config = dict(
    train_examples=26041,
    depths=[4, 4, 4, 4],
    init='kaiming_normal',
    l1_shrink=0.03,
    epochs=129.8,
)
Rows from block 8 of a small sound classifier, named by matrix and row number. Rows with one number belong to one channel. Each number is 500 + 40 x the weight over its row's rms, rounded and kept within 0 to 999. All counts start at 0. Numbers have three digits each. After the name is the row's rms in percent of the matrix's.
After each channel's rows are labels from the 100 clips, of 14848, where the channel reaches its highest value: "peak in band" is the frequency band that holds the peak. Only what is clearly more common there than usual is listed. The data: short read English sentences (LibriTTS-R). In brackets: how many of the 100.
# convs1: 3x3 conv, stride 2 (model.blocks.8.convs.1.weight, 128x128x3x3, each kernel summed), inputs 0-127
# convs2: expand pointwise conv (model.blocks.8.convs.2.weight, 512x128x1x1, transposed), outputs 0-127

convs1.21 098:500535558578520562500489509502517584500499564499500500526500436491383511492500500500626500511500493500500500408500500509496500500499516503525528500500501495352500438500603500330491493549501500584472500501481485500500588500500478498500479477502501494500500482626500495530500518495485453500498515469510495500489559479500482527557500498500480494512460500508502500398500510575497490500507
convs2.21 090:486450500500470500500501498500500500500534492500514500500500498527500474500500497502509488500501655500500456496500499555500500500500506500498691505500500500504500500488500558529500500499500500495504461500500500515500500500500465540515499496474499484500500500521499501500500500500500432500500500500492511502500500484606498496500500483485500500499539494492484503581500495498500486498505
peak in band: 2000 to 4000 Hz (59)

convs1.37 090:500477459448594363500506499555500434500480542500500500507480507491505492506499500500471510505500476498500500463500500518503500500511446504520539500499500505517500543500578500471507473464500499505482499452492429500500671500500436481500553383544507500500500502458500504555500480500489692500501545527428494500467482592500470483397500500500530502504530500534500500509500575452513501500499
convs2.37 106:469556500498481500500500500500500500500487510500503500500500500527500402500500498500499477500499545500500510521500500339499500500500473500499482527500500500500500500605438509504500500500500500491499476461500500484500500500500501481482466446594500490497504500502500501507500500500500507500490500500500495508500500500494499487500500438480500500500576470500509495479494519500500490501500
peak in band: 2000 to 4000 Hz (91)

convs1.112 093:500501461585526500500483551495473492500515455499500500517502543505482522512502500500515509486500481507500502454500500488494500500520478497505588500500500535433500446498533500470486409357500496478604500505384489500500359501500386527500536549425500465500500516420500500482500529500511471500498442536487502497458442518500519503559500495499488506493589500526491499533500607633561499500500
convs2.112 093:840503500515520500500528500500500500500490497500450499500502526317500490500500500514499387500500592500500501492500500477500500500500541488444489481500500501499500500516499499499500500500500500500488505431500499505500500500500414666495521501538507350497527500487501463504500500500499381501475500500500500499500500521500517499500500356501500500500522605500493484506506641500500489501497
peak in band: 4000 to 8000 Hz (55)

convs1.115 094:500447533497489475500529526460497494500493517499500500472502495474517481514499500500488504481500345508500501503500498470498500498507499500502440500502501440495500488501466500659452557423500498483511492515551449500500481500497454516500427483545501468500500496558500505348500501500483357500506413509440501501528382453500525502556500501501446508501512500465500501528500583621508500500503
convs2.115 098:535719499498513500499500499500501500500466506497498502500461503339500502500500497492501507502500571500499496493500499667500500500500372500517468494500500500500500500501522543488500500500500502500501489501500500489500500500500503585492523500515500791500423500505500507500500500505500508500484500500500521497500500499492492501500500499491500500500570513500500507476507508500500529500505
peak in band: 2000 to 4000 Hz (60)

convs1.50 091:500484423399467385500549515465463494500514571500500500486519516503566558510500500500482499489500467497500500567500499586495500500477519500501477500500499507503500488499470500539553490530501500554518500526486508500500621499500523515500537585507510504500500499529500498463500564500499443500511614465499502500448520455500579426625499499500460494506558500428498500513500379350532496500500
convs2.50 131:476542500500595500500501500500500500500482500500461500500501553405500544500500500499500404500500466500500509511500500376500500500500480500494498501500500500492500500615474614500500500500500500501498647500500503500500500500500489625501513503501500444500526500499500511493500500500500733500521500500499498500500500500487500497500500508494500500500523517500500502537500410500500510509500
peak in band: 2000 to 4000 Hz (98)

convs1.67 127:500420500712489456500503436482457537500504499499500500540500395499443579495500500500482501496500501504500491495500500509503500500529524502500607500500500489363499469500453500344495453543500504519582500507544436500500414500500509457500490529472500487500500501531500500572500480500498484500495466463485499500519554496500507553569500500500481515507448500493499500466501540550436500500500
convs2.67 106:533488497499479500500500501500500500500490508499499501500494489597500500500500504500491836499500423500497769574500500447495500500500493500498502584500500499492500500460579497500500500499500500500499493500500500502500500500500504499501487499437499478500548500481500526459500500500500507498489500500500516500500500496470500493500500494490500500500618475494503497435500524500500519500500
peak in band: 4000 to 8000 Hz (94)

convs1.95 076:500571449449478593500474494497521352500511560498500500570496508509463457479502500500540498525500471510500500448500500459496500500514440499502459500501500518353499435501489500411512393408499503545525500474449503500501625501500533470500532416367500506501500502513500499473500464500462544500516438567478463502526485455500509434434501499502480500495515500512498501489500494564500481500499
convs2.95 074:368418500462473500500500500500500500500553500501505500501500500436500533500500501509506489500500482500501552728500500525524500500501453500545521506508500503531500500560525431500500500501500500500500497498500500498500500500500327427571585487493549525500506500523501562485500500493500583500526500500510497495500500501498500550500500511502500500500680496497489495414447464500514503499500
peak in band: 4000 to 8000 Hz (59)

convs1.54 101:500588485491480546500511541498484493500492514497500500521508471505478479503500500500521499488500588509500500472500499554494500508544515498496624500500500500357500526500518500483485465506500498512488500533527472501500371500500490492500444403480495486500500502514500500414500492499489474500501349411660489499613527449500490453404500500500444485498510500523500500495500464424497499500501
convs2.54 112:499498491496490500500500500500500500500595499500714500500471500627500502500500501500495468500499542500500451500500500484500500500500512500506486563500500500500500500484549520501500500500500500500499430523500500520500500500500489522436509524443504548489500500500506490561500500507500530500543500500501514490500500500498501491500500524504500500500550496500502497480499539500500505500500
peak in band: 2000 to 4000 Hz (70)

convs1.122 086:500538465573521415500494531542448557500489432500500500474501477497485422501500500499394501482500485482500500487500500451504500500412534501515488500500501488510500491500630500651483512501500499525502500526464442500500551500500510510500518483477500477500500495497500501445500508499511535500495517459454498501559531448500447517371500500500493505489454500334501500494500645538424498500500
convs2.122 106:474354499495483500500500500500500500500495500500509500500509498516500536500500471500500460500498465500500510610500499505500500500500469466489925432500500499502500500458537531500500500501500500500501549505500500576500500500500444442487497546499502506500500500505500492510500500500500474500503500500500521506500500500520499497500500497517500500500497468499545500545491503500501452500496
peak in band: 2000 to 4000 Hz (55)

convs1.85 089:500532443428466496500416509402482504500510422498500500458500434494489453499500500500512501522500486487500500472500500423492500499318487499497482500500500466447500476503608500438494499535500501472512500509549500500501660500501525501500501395527470509500500499562500499506500499500507629500480537485366500500509441469500505497591500502500506495527489500497509500481500545489516495500500
convs2.85 098:489511498507515500500500499522500500500502500500503500500491492529500499500500498500499501500499496500500424516500500493500500500500473500596459520500500500498500500526474501500500500500500500499500500507500500487500500500500366505517499470441501519500541500546499496495500500500500264500518500500505499500500500493405502511500500497503500500500594504501485500484499491500500491500500
peak in band: 2000 to 4000 Hz (53)

convs1.97 087:500440561484387532500470494468509454501512483499500500552502506498500492463499500500474500450500515485500506506500500563501500500624438502499488500500500495502500501500463500488506458403500499500458500476369542500500580500498470498500509487467499497500500520542500499438500431499487471500500412498617496500526484579500499465492500501500504481495503500390501500503500583672620500500500
convs2.97 097:534495502500485500500499500500500500500484512501434498500501498545500499500500499504500521498500424500499399514500500810500500500499492500446514455500500499496500500456388500525496500499500500500500459549500500499500500496500554530509523399357499506500408500507502500488500500500500517500521500500501567509500500500502500521500500507464500500500524495496501500523498565500500505502500
peak in band: 4000 to 8000 Hz (67)

convs1.78 085:500476487515528495500528505577536399500500493499500500469493502502543490475500500500513493510500585498500500502500501518498500500466465490502411500500501511478500477500569500489510523515489499578502500468485501500500510500499495497500611454548498505500500485560500496487500519499540621500508613568545499499621461421500384463369500492500504497503515500506507500507500339445410500500500
convs2.78 100:492519500506503500500500500500500500500491498500339501500499489507500499500500498496500521500499540500501518384500500480501500500500500500393602458500500497550500500354442480493500500500500500498500459536500500515500500500500506472495323436499499502500516500497500500506500500500500326500502500500500500528500500500566564512500500611497500500500647500497497497504528507501498457425495
peak in band: 2000 to 4000 Hz (99)

convs1.64 077:500449485501475382500591478445482487500520545498500500468500584498467512501495500500371496502500429505500502516500499583499500500490498499507513500500500523651500477500504500385458520381501500512362500508518519499501508500500562460500544487483532445500501499450500498506500444500475463500502504532521505500583483525500501456639500500500535488498503500508506500505500428523554500500500
convs2.64 094:524636500495508500500500499500500500500509500500500496500501495461500524500500499502502442500502493500498512447500500477500500500500645500490499427500500500501500500513545485509500500500500500501499507504500500463500500500500456502510509491509500503505479500490500515498500500500500604500506500500492502501500500500511500506500500443500500500501498498500516504702500638500500509499501
peak in band: 4000 to 8000 Hz (68)

convs1.75 072:500552503534564528500502443516466538500477480503500500481506501467510569493500500500522467497500560518500495481533503476472500500467542483498614500522500493344501572590528500538511523508482501499552500499498501500501502500499449529500515474564499569574500430466500479488500493499459441500502489509553502580629560509500531545527534452570599480436582500426465559490532562483572495505500
convs2.75 070:496499501501467472483720500495500500500464486491389494528495500545500482500500535495511516489500513497499494476500500493461500500500568500463475501484500502506500496450501451494500500497500516496500465504500450501500500500500259495500521491497492503513501500500426499495500500491500500500519481502500474500500500501502502500500500502483499500496503492501508481482499500493496505468570
peak in band: 250 to 500 Hz (100)

convs1.30 086:500463497496465543500476499480492523500485473500500500519501472509501584435501500500443474497500446479500499514500498475498500501513483498500606500500500550400500469500436500448519497417500501440500500494416522500500379501500533493500469701483498512500500501525500495460500480500542461500504542521403500500487627524500530530507500499498510485493389500511508500471500625451538499500500
convs2.30 099:495559500500556500500501500500500500500640499500457500500502498430500462500500502500498459500499355500500536501500500499500500500500524499396423378500500499549500500495453543500500500500500500500499502502500501498500500500500417392496463515499499511500440500509500508498500500500500457500497500500500515500500500501503500493500500516505500500500448528499501502483495388500500482483500
peak in band: 4000 to 8000 Hz (63)

convs1.42 091:502407537512515549500497386460559487500543483501500500505500501489502480550500500500486626578500489495500500525500499494500500500538504598501544500482500526490500524525553500572468511539501500509588500501417572500512543496499570468500505457516497604500500475514500636542500535499485474500543436532526495483553480507500456604481500543459504512604504500529592488581500530489494499498500
convs2.42 085:500460495500501489488499500557499496500503500501502500500501507521500499501488524496495494461500495463497501500500492489500481499484513500498499421500489501498500500508501464493500500478500481534500521500500500489500500500500499504506545491499499506506460500500502499490500500500490451500484497500470500499500500509500500489500500354500494500504497510500500498419471500482500487505512
peak in band: 250 to 500 Hz (98)

convs1.77 087:500601526489621538500560494471559556500494635498500500587500501496509556494499501500454501433500514526500500487500500486501500500518482495499461500500500513602500542500565500624492519490500500492489500508638458500500498499500564499500630567501501429500500492509500502524500501500505423500521473591479500500507542542500503513561500500500509502498595500494500500498500511588447500500500
convs2.77 104:543503500487541500500500499500500500500496499500489500500478497326500468500500500493501490500494785500501408497500500769500500500500499500502501518500500501458500500508527603502500500500500500502500454510500501489500500500500504500487520505427499443500508500550500500495500500500500502500499500500500500504500500500528494528500500460552500500500529500500505500498499510500500642465500
peak in band: 4000 to 8000 Hz (64)

convs1.71 093:500408599371575481500507405530502481500498520498500500538501464499494474528504500500474500504500602513500499476500499513494500504495476501490595500500500487535500480499499500370421526610498498529459500487525460500500532500500431480500479458543500550500500502523500501500500493500489513500497419570487533500398410394500497591506500500500492493497522500485500500596500500527409499500534
convs2.71 135:469487500500490500500499501500499500500437488500557500500501504501500523500500504500500440500500442500500500474500500487500500500500498500451490525500500500497500500537530500479500500500500500489502697498500500501500500504500643687477402499484500483500402500517505443491500500500500636500502500500500498491500500500498500500500500523494500500500501508500501499498530375500500466511500
peak in band: 2000 to 4000 Hz (64)

convs1.8 061:500479545568509433500500471517460576500590445504500500450495595467480505516500500500524538519500638495500503456500488510508500500520599503510434500474502593495499428477532500421386521496502501445557500486440496501491510501499581472500560485494493465488500499486500507548500517501494435500490573500480507472628519461500467496510500505421507548526517500409552480560500465540457499490499
convs2.8 069:501380507588660500504727501623500588500502503409466486502441504462500512498500483469500528502500562502390498514509492502500500500498496500487497498500500496501500500490504522504500500500500499487459502460500502500500500500500503477501593493506501500500500500497495486503500500500500663500499498500500500511500500542518502499500500618493510500500445496476509502492508360500500526499497
peak in band: 1000 to 2000 Hz (60)

convs1.5 088:500475532588484433500492487491513478500491519499500500484498517511447502491502500500486498496500671492500498426500499523495500500489520500524460500499500524559500609500284500306499530498500499471401500505583469500500462499500503502500505510526506539500500512485500500493500543500496523500509502513506498500476562436500504488463500499500515504500534500486502500513500468528416499500500
convs2.5 099:619505500540540500500501500500500500500499501500490500500499584492517499500500501501499555497500498500500507570500500478501500500500499500443586814500500500500500500496486450501500500501500500500500492501500571500500500500500441488500423557478508489500495500499493580501500500500500487445547500500500533487499500501489502504500500447505500500500498488488494502314502483500500284495500
peak in band: 2000 to 4000 Hz (79)

convs1.68 089:500466455525464523500467509440476491501495561500500500506505498488374542506500500500532498530500536499500500466500500462482500500495498499512541500502500487352500485500482500452508506554498501510560500507649505500500303500500494496500543600473510484500500500476500499463500406502501524500485448548456481501631510471500509560545500499500465500495504500575489500508500535571450500500499
convs2.68 100:554500500501603500500500500500500500500438493500498500500502500520500500500500498595500585500499574500500448501500500763500500500500367500401502630500500500514500500699446511499499500500500500491500500491500500480500500500500519499439500477478500391481568500495500498504500500500500401499520500500499451502500500500533501499500500501495500500500527556508539501529499409500500517501500
peak in band: 4000 to 8000 Hz (65)

convs1.104 116:500477532637495604500499529586503533500500500505500500478498506503496462493501500500610497499500632497500500483500500476505500500494495498504378500500500525434500416500560500442496460496500501466410500500563507500500495500500479524500474421470499474500500496467500505534500515500507483500499598444399499500624412492500488528582500512500490499501457500473502500507500450534602500500500
convs2.104 122:510551500500615500500500500500500500500530516500481499500493509497500487500500499500501927500499561500497509490500500362499500500500585500483470562500500500501500500640500465496500500500500500500463477498500500532500500500500505499477435500497500403502601500500503491500500500498500350500500500500500489514500500500506500500500500500500500500500496502505479487501500496500500472497500
peak in band: 2000 to 4000 Hz (72)

convs1.86 114:500431413635483594500524524504521431503463429500500500456497490500432464507500500500503499483500510528500500467500500484505500500438511499498576500500500502379500533499408500463501488416499501454522500501536485500500444501500493491500529499471513496500500502419500499589500505499503570500497497502561494500489538520500482485440500501500509496498553500496500500489500603697408501500500
convs2.86 116:551500500517614500500500500500500500500491487500526500500499500509500490500500496501500673500500468500500565532500500813500500500500540500500514458500500500599500500646513493500500500500500500500500377499500500459500500500500360556492619517546512694498462500491500494499500500500500463500497500500500504498500500501510500501500500517497500500500355492500499501509497526500500487499500
peak in band: 2000 to 4000 Hz (77)

convs1.65 107:500553432389580520500510506409499426500501625500500500492499506496486487497502500500493503504500588489500500480500500462496500498394475500501506500500500532521500456500419500384492503498500499460455501488625458500500525500499524501500598445445499502500500500475500500586500494499505472500493496575402514500461510528500534440388500500500506510502557500553501500462500444425565500500501
convs2.65 096:499485501484467500500500500500501500500533503500458500500498503464500499500500498503501510500500574500500472490500500570500500500500489500502425502500500501494500500524493478500500500500500500500500643457500500500500500500500661501503500402496501609500472500400500601503500500500500459500485500500497498500500500500496501547500500484500500500500505495499489499502497369500496629489499
peak in band: 4000 to 8000 Hz (61)

convs1.72 110:500530516433473595500443514500503473500504557500500500517500430504506487463500500500500502524500471506500499501500499430501500500450466500499483500500499493501500521501440500494472520431499517427429500502466480500500423500500387505500515596467496489500500492459500504504500530502500345500494496527338502500560549507500530520689500501500517501500549500542502500534500482412549504500500
convs2.72 114:500494500477636500500499500500500500500501499500480500500491495484500545500500500559500476510499419500500495438500500999500500500500450500521534592500500499483500500460493498500500500500500500496500504553500500495500500500500473448519512477515499610500503500500484498523500500500500494500496500500506501489500500500500500497500500386500500500500609502497501492532531507500500604500500
peak in band: 4000 to 8000 Hz (50)

convs1.32 119:500488580521526379500471500514576329500499494500500500530501483489556504521500500500513498502500493492500499482500500510500500501498510500510468500500500478425500491500698500316487501536500501464410500512529498500500499500500437500500442468456505498500500495503500500513500480500497511500500607496552491500540503499500458460586500503500485502499456500525500500533500490460433500500500
convs2.32 099:512431499526385500500504499500500501500504531500622500500514499540500485500500499500506494500500546500500499517500500514501500500500415500508459425500500500517500500509515500498500500500500500503500502500500500491500500500500415353503499525485500627533516500500500491501500500503500501500492500500500490521500500503536499498500500353506500500500385510500505495501492507500500630500500
peak in band: 4000 to 8000 Hz (76)

convs1.33 085:500471514479554457500506440490492498501539470497500500506500566499510506566500500500487483495500604498500502469500515476487500501462501500499568500589502462444499535679452500546540473492500502506552499528527531500551451497495460507500521531502508508578500494505500460504500435501540512500453507481509483611551501484500498548565523474663527519442488500467515621571504464550453499510499
convs2.33 077:525507501510497500499489513489505428500500500500500500499502501461500498477500483572500472504500502499500500497500491507500498499499523500499501445496499654483500501619492501497500500477500496500497500502500500497500500503500499512498501547497500501500500500490500500500500500500501510500518500477500448501500498500506500394500500487500496500500465504500489484501500495507491489517471
peak in band: 250 to 500 Hz (100)

convs1.59 097:500472503326571411500502458531516488500516529500500500494513490506477511495500500500444499493500470507500501458500500572503500499504495500500476500500500519423500449500655500481502487559500500413508500497405518500500448500500539501500637459519497473500500481477500500356500494500501505500504432505519500499426507503500472483499500500500505495505589500494501500461500426374511484500499
convs2.59 106:541500499500499500500499500500500500500530502500498501500485500437500483500500499500502464500501903500502482611500494496500500500500515500499456594500500489505500500508500698500500500500500500505500493501500500504500500500508275408500469447510500448500491500548500503499500500500500519500507500500500632499500500500583500500500500482486500500500533490500510500426502458500500502502496
peak in band: 4000 to 8000 Hz (95)

convs1.87 092:500348552509553484500489415483463541500497547500500500519502458501503497531500500500465599486500495485500500536500499504499500500508554546504495500485498459535499449450511500476450499543501500543490500500402521501497525502500482473500537504485500478491500498489500562448500440500463584500493424526577481461504453481500492624464496518436484538608595500489589423511500639499501500499501
convs2.87 089:440499500500352500500575500600504500500527538500500487504413501496500503490500494478501483504493406502500515499500495552500500495495500500480502502500506517496500507500381499487500500501500501499500516500500500477500500500500516459499489507497500501500499500543500504500500500500476369500520500500501495499500500632489500493500500532496504500502552483501479498502531500491500500513506
peak in band: 250 to 500 Hz (99)

convs1.98 111:500379490626577509500498487523524543500503359500500500495491523500504379487500500500560511498500574502500500486500500457494500500524513501500584500500500500480500490500478500604483524492501500430562500496497518500500414492500518521500572521555499486500500488432500511436500523501502412500498416513482491501568525518500468562603500497500538493512630500477501500469500457559476500500500
convs2.98 096:514525501508440500500498499500500500500499503500503493500500546499500510500500499500499663500500665500500544501500500520500500500501499500502465515500500500499500500543510499500500500500500501499500498506500500508500500500500498501503488501498499501500514500497500501501500500500500527500501501500500494498500500500496504503500500590500500500500485513500500500460476496500500513560500
peak in band: 2000 to 4000 Hz (76)

convs1.3 091:500568574407473387500505504562469459500498592499500500515502480500632446507500500500520499506500449504500501509500499461499500500433452500500444500501500532442500509501613500474511480611499499496492500509551487500500530507500496509500430536522513511500500502453500501607500451500495459500500619524471510500457507483500539508465500501499522511492474500442509499500499584379377500500499
convs2.3 094:487505500501490500500503500500500500500504500500497502499449405472500498500500501493501503499500461500501602550500500492494481500500511484505476508500500503500500500505497403500500500500500500502500419500500500510500500500500467507497546502563505559500500500488500501499500500486500371499525500500510499501500500500518500498500500490496500500500643519499482500544496413498500524499500
peak in band: 4000 to 8000 Hz (90)

convs1.15 089:500441449488601707500513454437485566500499473502500500515502617511469524543501500500572544501500484482500500504500501503497500500480467515502524500519500513517498489544537500458573490531493486471599500494581653500521584500499607445500475524410491511501500499501500535512500507509500447500491479564494502521523532536500495526494500494523528492470467500503495497511500546499554500500500
convs2.15 066:487410501501499500500498499502500523500462500498502502498498502499500605500500499500502526507502406500507476518500459486496500499500454461510566484500502499503500499515494609509500500501500643511500558500500500496500470500500445484519499480505500559476690500511470514510500500487502676500491499500500511510500500580554419498500500563507500500500356527495487491537523495499500300501502
peak in band: 250 to 500 Hz (98)

convs1.10 116:500425428555483643500534502445534432500467538500500500499499451504446578482503500500536499501500389536500503487500500670492500500482505500511584500498500504583500439499459500427492504480500500411489500488551500500500454500499465486500522505518500454500500499465500499451500513499491498500497416511578499500499592497500497477412500496499496503496470500505505499434500534392584501500500
convs2.10 104:529500501522510500500501501500500500500490500500566499500498498548500501500500501500543499500500505500500500500500500548501500500500487500480433435500500500500500500499564574489500500501500500501500500502500499498500500500500481485480519544507498527501500500588508468496500500500500497505475510500500493507500500500543490501500500509505500500500499502496504507542485879500500413498500
peak in band: 2000 to 4000 Hz (82)

convs1.43 101:500511491439508437500485573541508482500513525496500500455499489508501499462501500500480451481500497511500500485500499500503500500542571457504525500558499501463500539633490500619557506493499501550485500501413643500499484495497521462500520524468512396572500502500500443462500501500482510500499456558491489583643504520500505469421516443615530530460484500465479548430500551457500500514500
convs2.43 069:499492502471443500499547500433436502500497509500495501548494498497500488491500498500477500468500502494512503505500491502490499501500499500501506500490454715507500434505501509501500500500500501494500499499500497495499500498500497512500479508503504410500464500511486487500500500500484487500468501500520501500500500502498500499500500524500500500500509504503503468530425346501500493499503
peak in band: 250 to 500 Hz (100)

convs1.91 106:500499548488443541500501524448451555500489470499500500499500516498558487488499501500489506489500495505500499508500499507501500500433462501511522500500498496486500549500379500694513491432500500498437500505461512500500543497500517531500498537529505522500500510547500502324500474500506454500500411531392513500524468544500506565495500500500508487507515500520502500483500636640459500500501
convs2.91 096:519520500491514500500500499500499500500390500500495501500500510493500499500500500485504482500500489500500436464500500732500500500500494500463571500500500499500500500518375470423500500500500500500474497565500502562500500500500559641514544466662508495500501500469499500516500500500500483500515500500500507500500500500501501473500500532504500500500489505500501504742499523500500499500500
peak in band: 2000 to 4000 Hz (63)

convs1.41 119:500386395473516338500462523479475438500464426499500500480502490500490568496501500500462496490500438495500500475500500514500500503424538499493493500500500498389500410500439500475501476479500500524598500501467479500500475500501522508500501519451499480500500501420500499380500391500517599500498543404554498500483480492500492460445500499499507517493440500462500500450500506434432499500500
convs2.41 110:523601505500520500499500500500500500500494500500493498500500511521500498500500499496500517500500410500494389474500500488501500500500521500617487595500500494515500500561499499505500500500500500500501498500500500499500500500500604478493544502510500514500509500519508493496500500500500538500503500500500487504500500508501500507500500503511500500500464500500491503572499434502500499497499
peak in band: 4000 to 8000 Hz (52)

convs1.90 091:500500530453588382500486775530517536500502508499500500509504592489493463493499500500545502522500482489500497453500501424501500500540500482481440500501500506585501451498486500491456568486499499499476500512564500500500499500500484536500514575484503528500500482482500514440500525500507467500498603538532491501454460428500468525524500478499585497504516500454488500543500461483496498500494
convs2.90 103:545498499497503500500500500500495548500379497500507500501500827498500464500500498494504601498500494500502396492500496494500499500500484499507497587500500501506500500692379500498500500497500500500501473500500493500500500500500527520412476498504504492503491500499500500499500500500500360503500500500499601500500500492498500432500500451512500500500485490566500497439505503500500500520500
peak in band: 1000 to 2000 Hz (88)

convs1.69 084:500599463391436510500518510450503400500503531500500500452512497499497467526500500500467501458500478501500501471500500582500500501530559498511448500500501494444500447501591500559484492540500501581468500508570547500500491500500426506500363433472509521500500502488500497504500567499498466500502632436535498500549426567500512413542500500500540509465410500523500500472500599440472500500500
convs2.69 102:525625499500529500500500500500500500500500500501491500500500495498500500500500500573500397500500403500495596481500500503500500500500582500487453412500500498500500500500507520490500500500500500503501503502500500508500500500500291492491476462500500305500498500490500504501500500500500508500500500500500500500500500500498501489500500493505500500500512533500500466457506355500500529422500
peak in band: 4000 to 8000 Hz (75)

convs1.125 100:500409522400534325500493479541497457500515512501500500399491481510559514496501500500459513503500499491500501521500499489483500495457498493514394500500500510576499409498517500509500500536500499518440500496377462500500396500503469480500534510511494474500500516448500519411500496500517455500502523503624514498546458387500501511398501499500484519510508500474509499500500483445416499500495
convs2.125 076:401521502499486500500467500500500500500401519500478505500500497621500484500500483510495540509505465501507481534500500489501500500500553500453501588500500486522500500513495475499500500500500500439499521500500499500500500501500503503557549486494505456526534500449501497500500500500500278500474500500499486503500500500500499475500500444477500500500511503501531565365497467506491609500495
peak in band: 2000 to 4000 Hz (58)

convs1.47 083:500504580477470269500520476525489578500487512501500500477499470499514520504500500500432500498500537511500502483500500500496500500529496500504428500500500501435500481502513500445473491559500492551435500513612429501500595500501458496500446573502500492500500504516500498478500416500498397500489487449628498500536509549500593532449500500500485494499438500516499500557500526460464500500500
convs2.47 106:441516500499587500500501497500500500500509501500515500500499478423500462500500499510467347500500492500499559500500500571499500500500432500466541453500500501499500500514508491500500500500500500497500498497500500539500500500500481494500475489492500515500589500500500361495500500513500522500507500500500498489500500500498501500500500482509500500500660472499527501400441491500500500494500
peak in band: 4000 to 8000 Hz (96)

convs1.1 106:500437412386473340500535499390519438500546523501500500504498459503498471482500500500461499489500473492500503482500500505503500500545504499502507500499500523347499492500486500472462426473500501485499500505503534500500503497500500464500559510451502471500500515455500500556500542500502529500501477508358504500470469503500635475538500502500553508501568500556500500435500529531628500500500
convs2.1 104:668435498501470500500500499500500500500452509499500500500431501576500512500500508515491356500505528500499503491500500487500500500500496500451515500500500500493500500567497489503500500500500500500499490524500501500500500500500575500548495424484500501500541500493495498500500500500500518500470501500498479505500500495500499450500500500500500500500485527500499499305502476500500467502502
peak in band: 2000 to 4000 Hz (76)

convs1.89 110:500422548435570503500526502518517469500506495500500500510500512505553464486500500500526489493500509501500502508500500514500500500598466500502459500500500489461500430501635500589509440368500500509528500515436505500500500499500483489500531532491501511500500501433500499446500490500505306500487444494542501500523481460500517565519500488500540512498523500442474500501500352417388501500500
convs2.89 133:478523500500513500500501500500500500500494500500490500500499500520500513500500500502500499500500642500500483487500500432500500500500507500547448498500500500496500500666486471501500500500500500502500483500500500500500500500500504460486498440500489402499500500523501492499500500500500657500483500500501393490500500500575504507500500479507500500500447496500502508492460501500500502499500
peak in band: 2000 to 4000 Hz (59)

convs1.60 093:500450484379440385500476493494491487500469483500500500504503450504510501464501500500478476507500554512500499500500500469501500500566459501496402500498499459570500453499451500303497536533500497529516500471524524500500359498500512481500454500488503501500500504497500489527500492500500465500499399466378497500436543485500520462538500468496482496500559500535491500435500414400518499500500
convs2.60 115:485502514501496500500469500500500500500540500501508517500500499493500498500500499487500480500501400500527643514500500498543500500500439500583505493500500492499500500496511466500500500504500500500498500500500500500500500498500422520542540477411504518500500500517500505504500500500500563500521500500500500500500500498494514528500500503499500500500424496500507560485496579500500510497499
peak in band: 2000 to 4000 Hz (58)

convs1.117 130:500506486330495505500483495464470472500504525500500500498500501501506579494500500500545499460500498508500501496500499524499500501514520500506455500500500495454500481500618500601501547580500502570395500503631508500499495499500487500500505592536500508500500503515500500368500472500500402500501473579563501500454579595500524498538500500500498497499474500519499500488500543364508500500500
convs2.117 143:493500500499509500500500500500500500500472501500528500500501499425500500500500497501500450500500397500500485497500500489500500500500502500505500500500500499642500500427493499500500500501500500512499454500500500483500500500500544409513488495497503509500494500551496510500500500500500349500508500500500498497500500500499519500500500515504500500500505501497571501497500504500500518499500
peak in band: 4000 to 8000 Hz (95)

convs1.13 098:500434579639481482500499527569491605500469451497500500458500465492510477488502500500504479497500744505500499494500503551509500500518548480500536500499500530422500545501575500458510510613500500468487500506547453500500510498500496529500438520564500494500500507479500487561500478500506535500494590467568503498554523535500459534504499475498500489468467500510471499466500479573524502500500
convs2.13 080:408447498500470500500538492500500500500485500500512500500525515494500500500500494501497501501500399500500469578500502505502500500500572500500503650500500500498500500489498491509500500500500500499464454500500501424500500499500332355493499517501500528500489500515500480547500500507500491497499500500500496499500500500510499496500500497498500500500488489508508475463533484500500468528527
peak in band: 4000 to 8000 Hz (95)

convs1.106 086:500414558531488498500419441545493520500528502505500500517500514492480511473500500500498607552500559506500500492500503510503500500487504530502559500467500445558500432443518500396582558500500499512474500507480628501489468502500430481500510510629501545448500496534500598486500493499435469500504483513512524476543527508500513539490488574498540522627495500465651495545500508532504500497500
convs2.106 068:551490502500500500407406501498436500498499498500566466468412411501500490492500501502501502519501474526460474513500506486500500500500501500463436513500502526501500494490516503502499500418500349463500447501500499502500500500500497499415501507500500497486500500485500555496500500500499429500499463498501501497498500511424528505500500508518500500456533484500519501528509498469500525413530
peak in band: 250 to 500 Hz (99)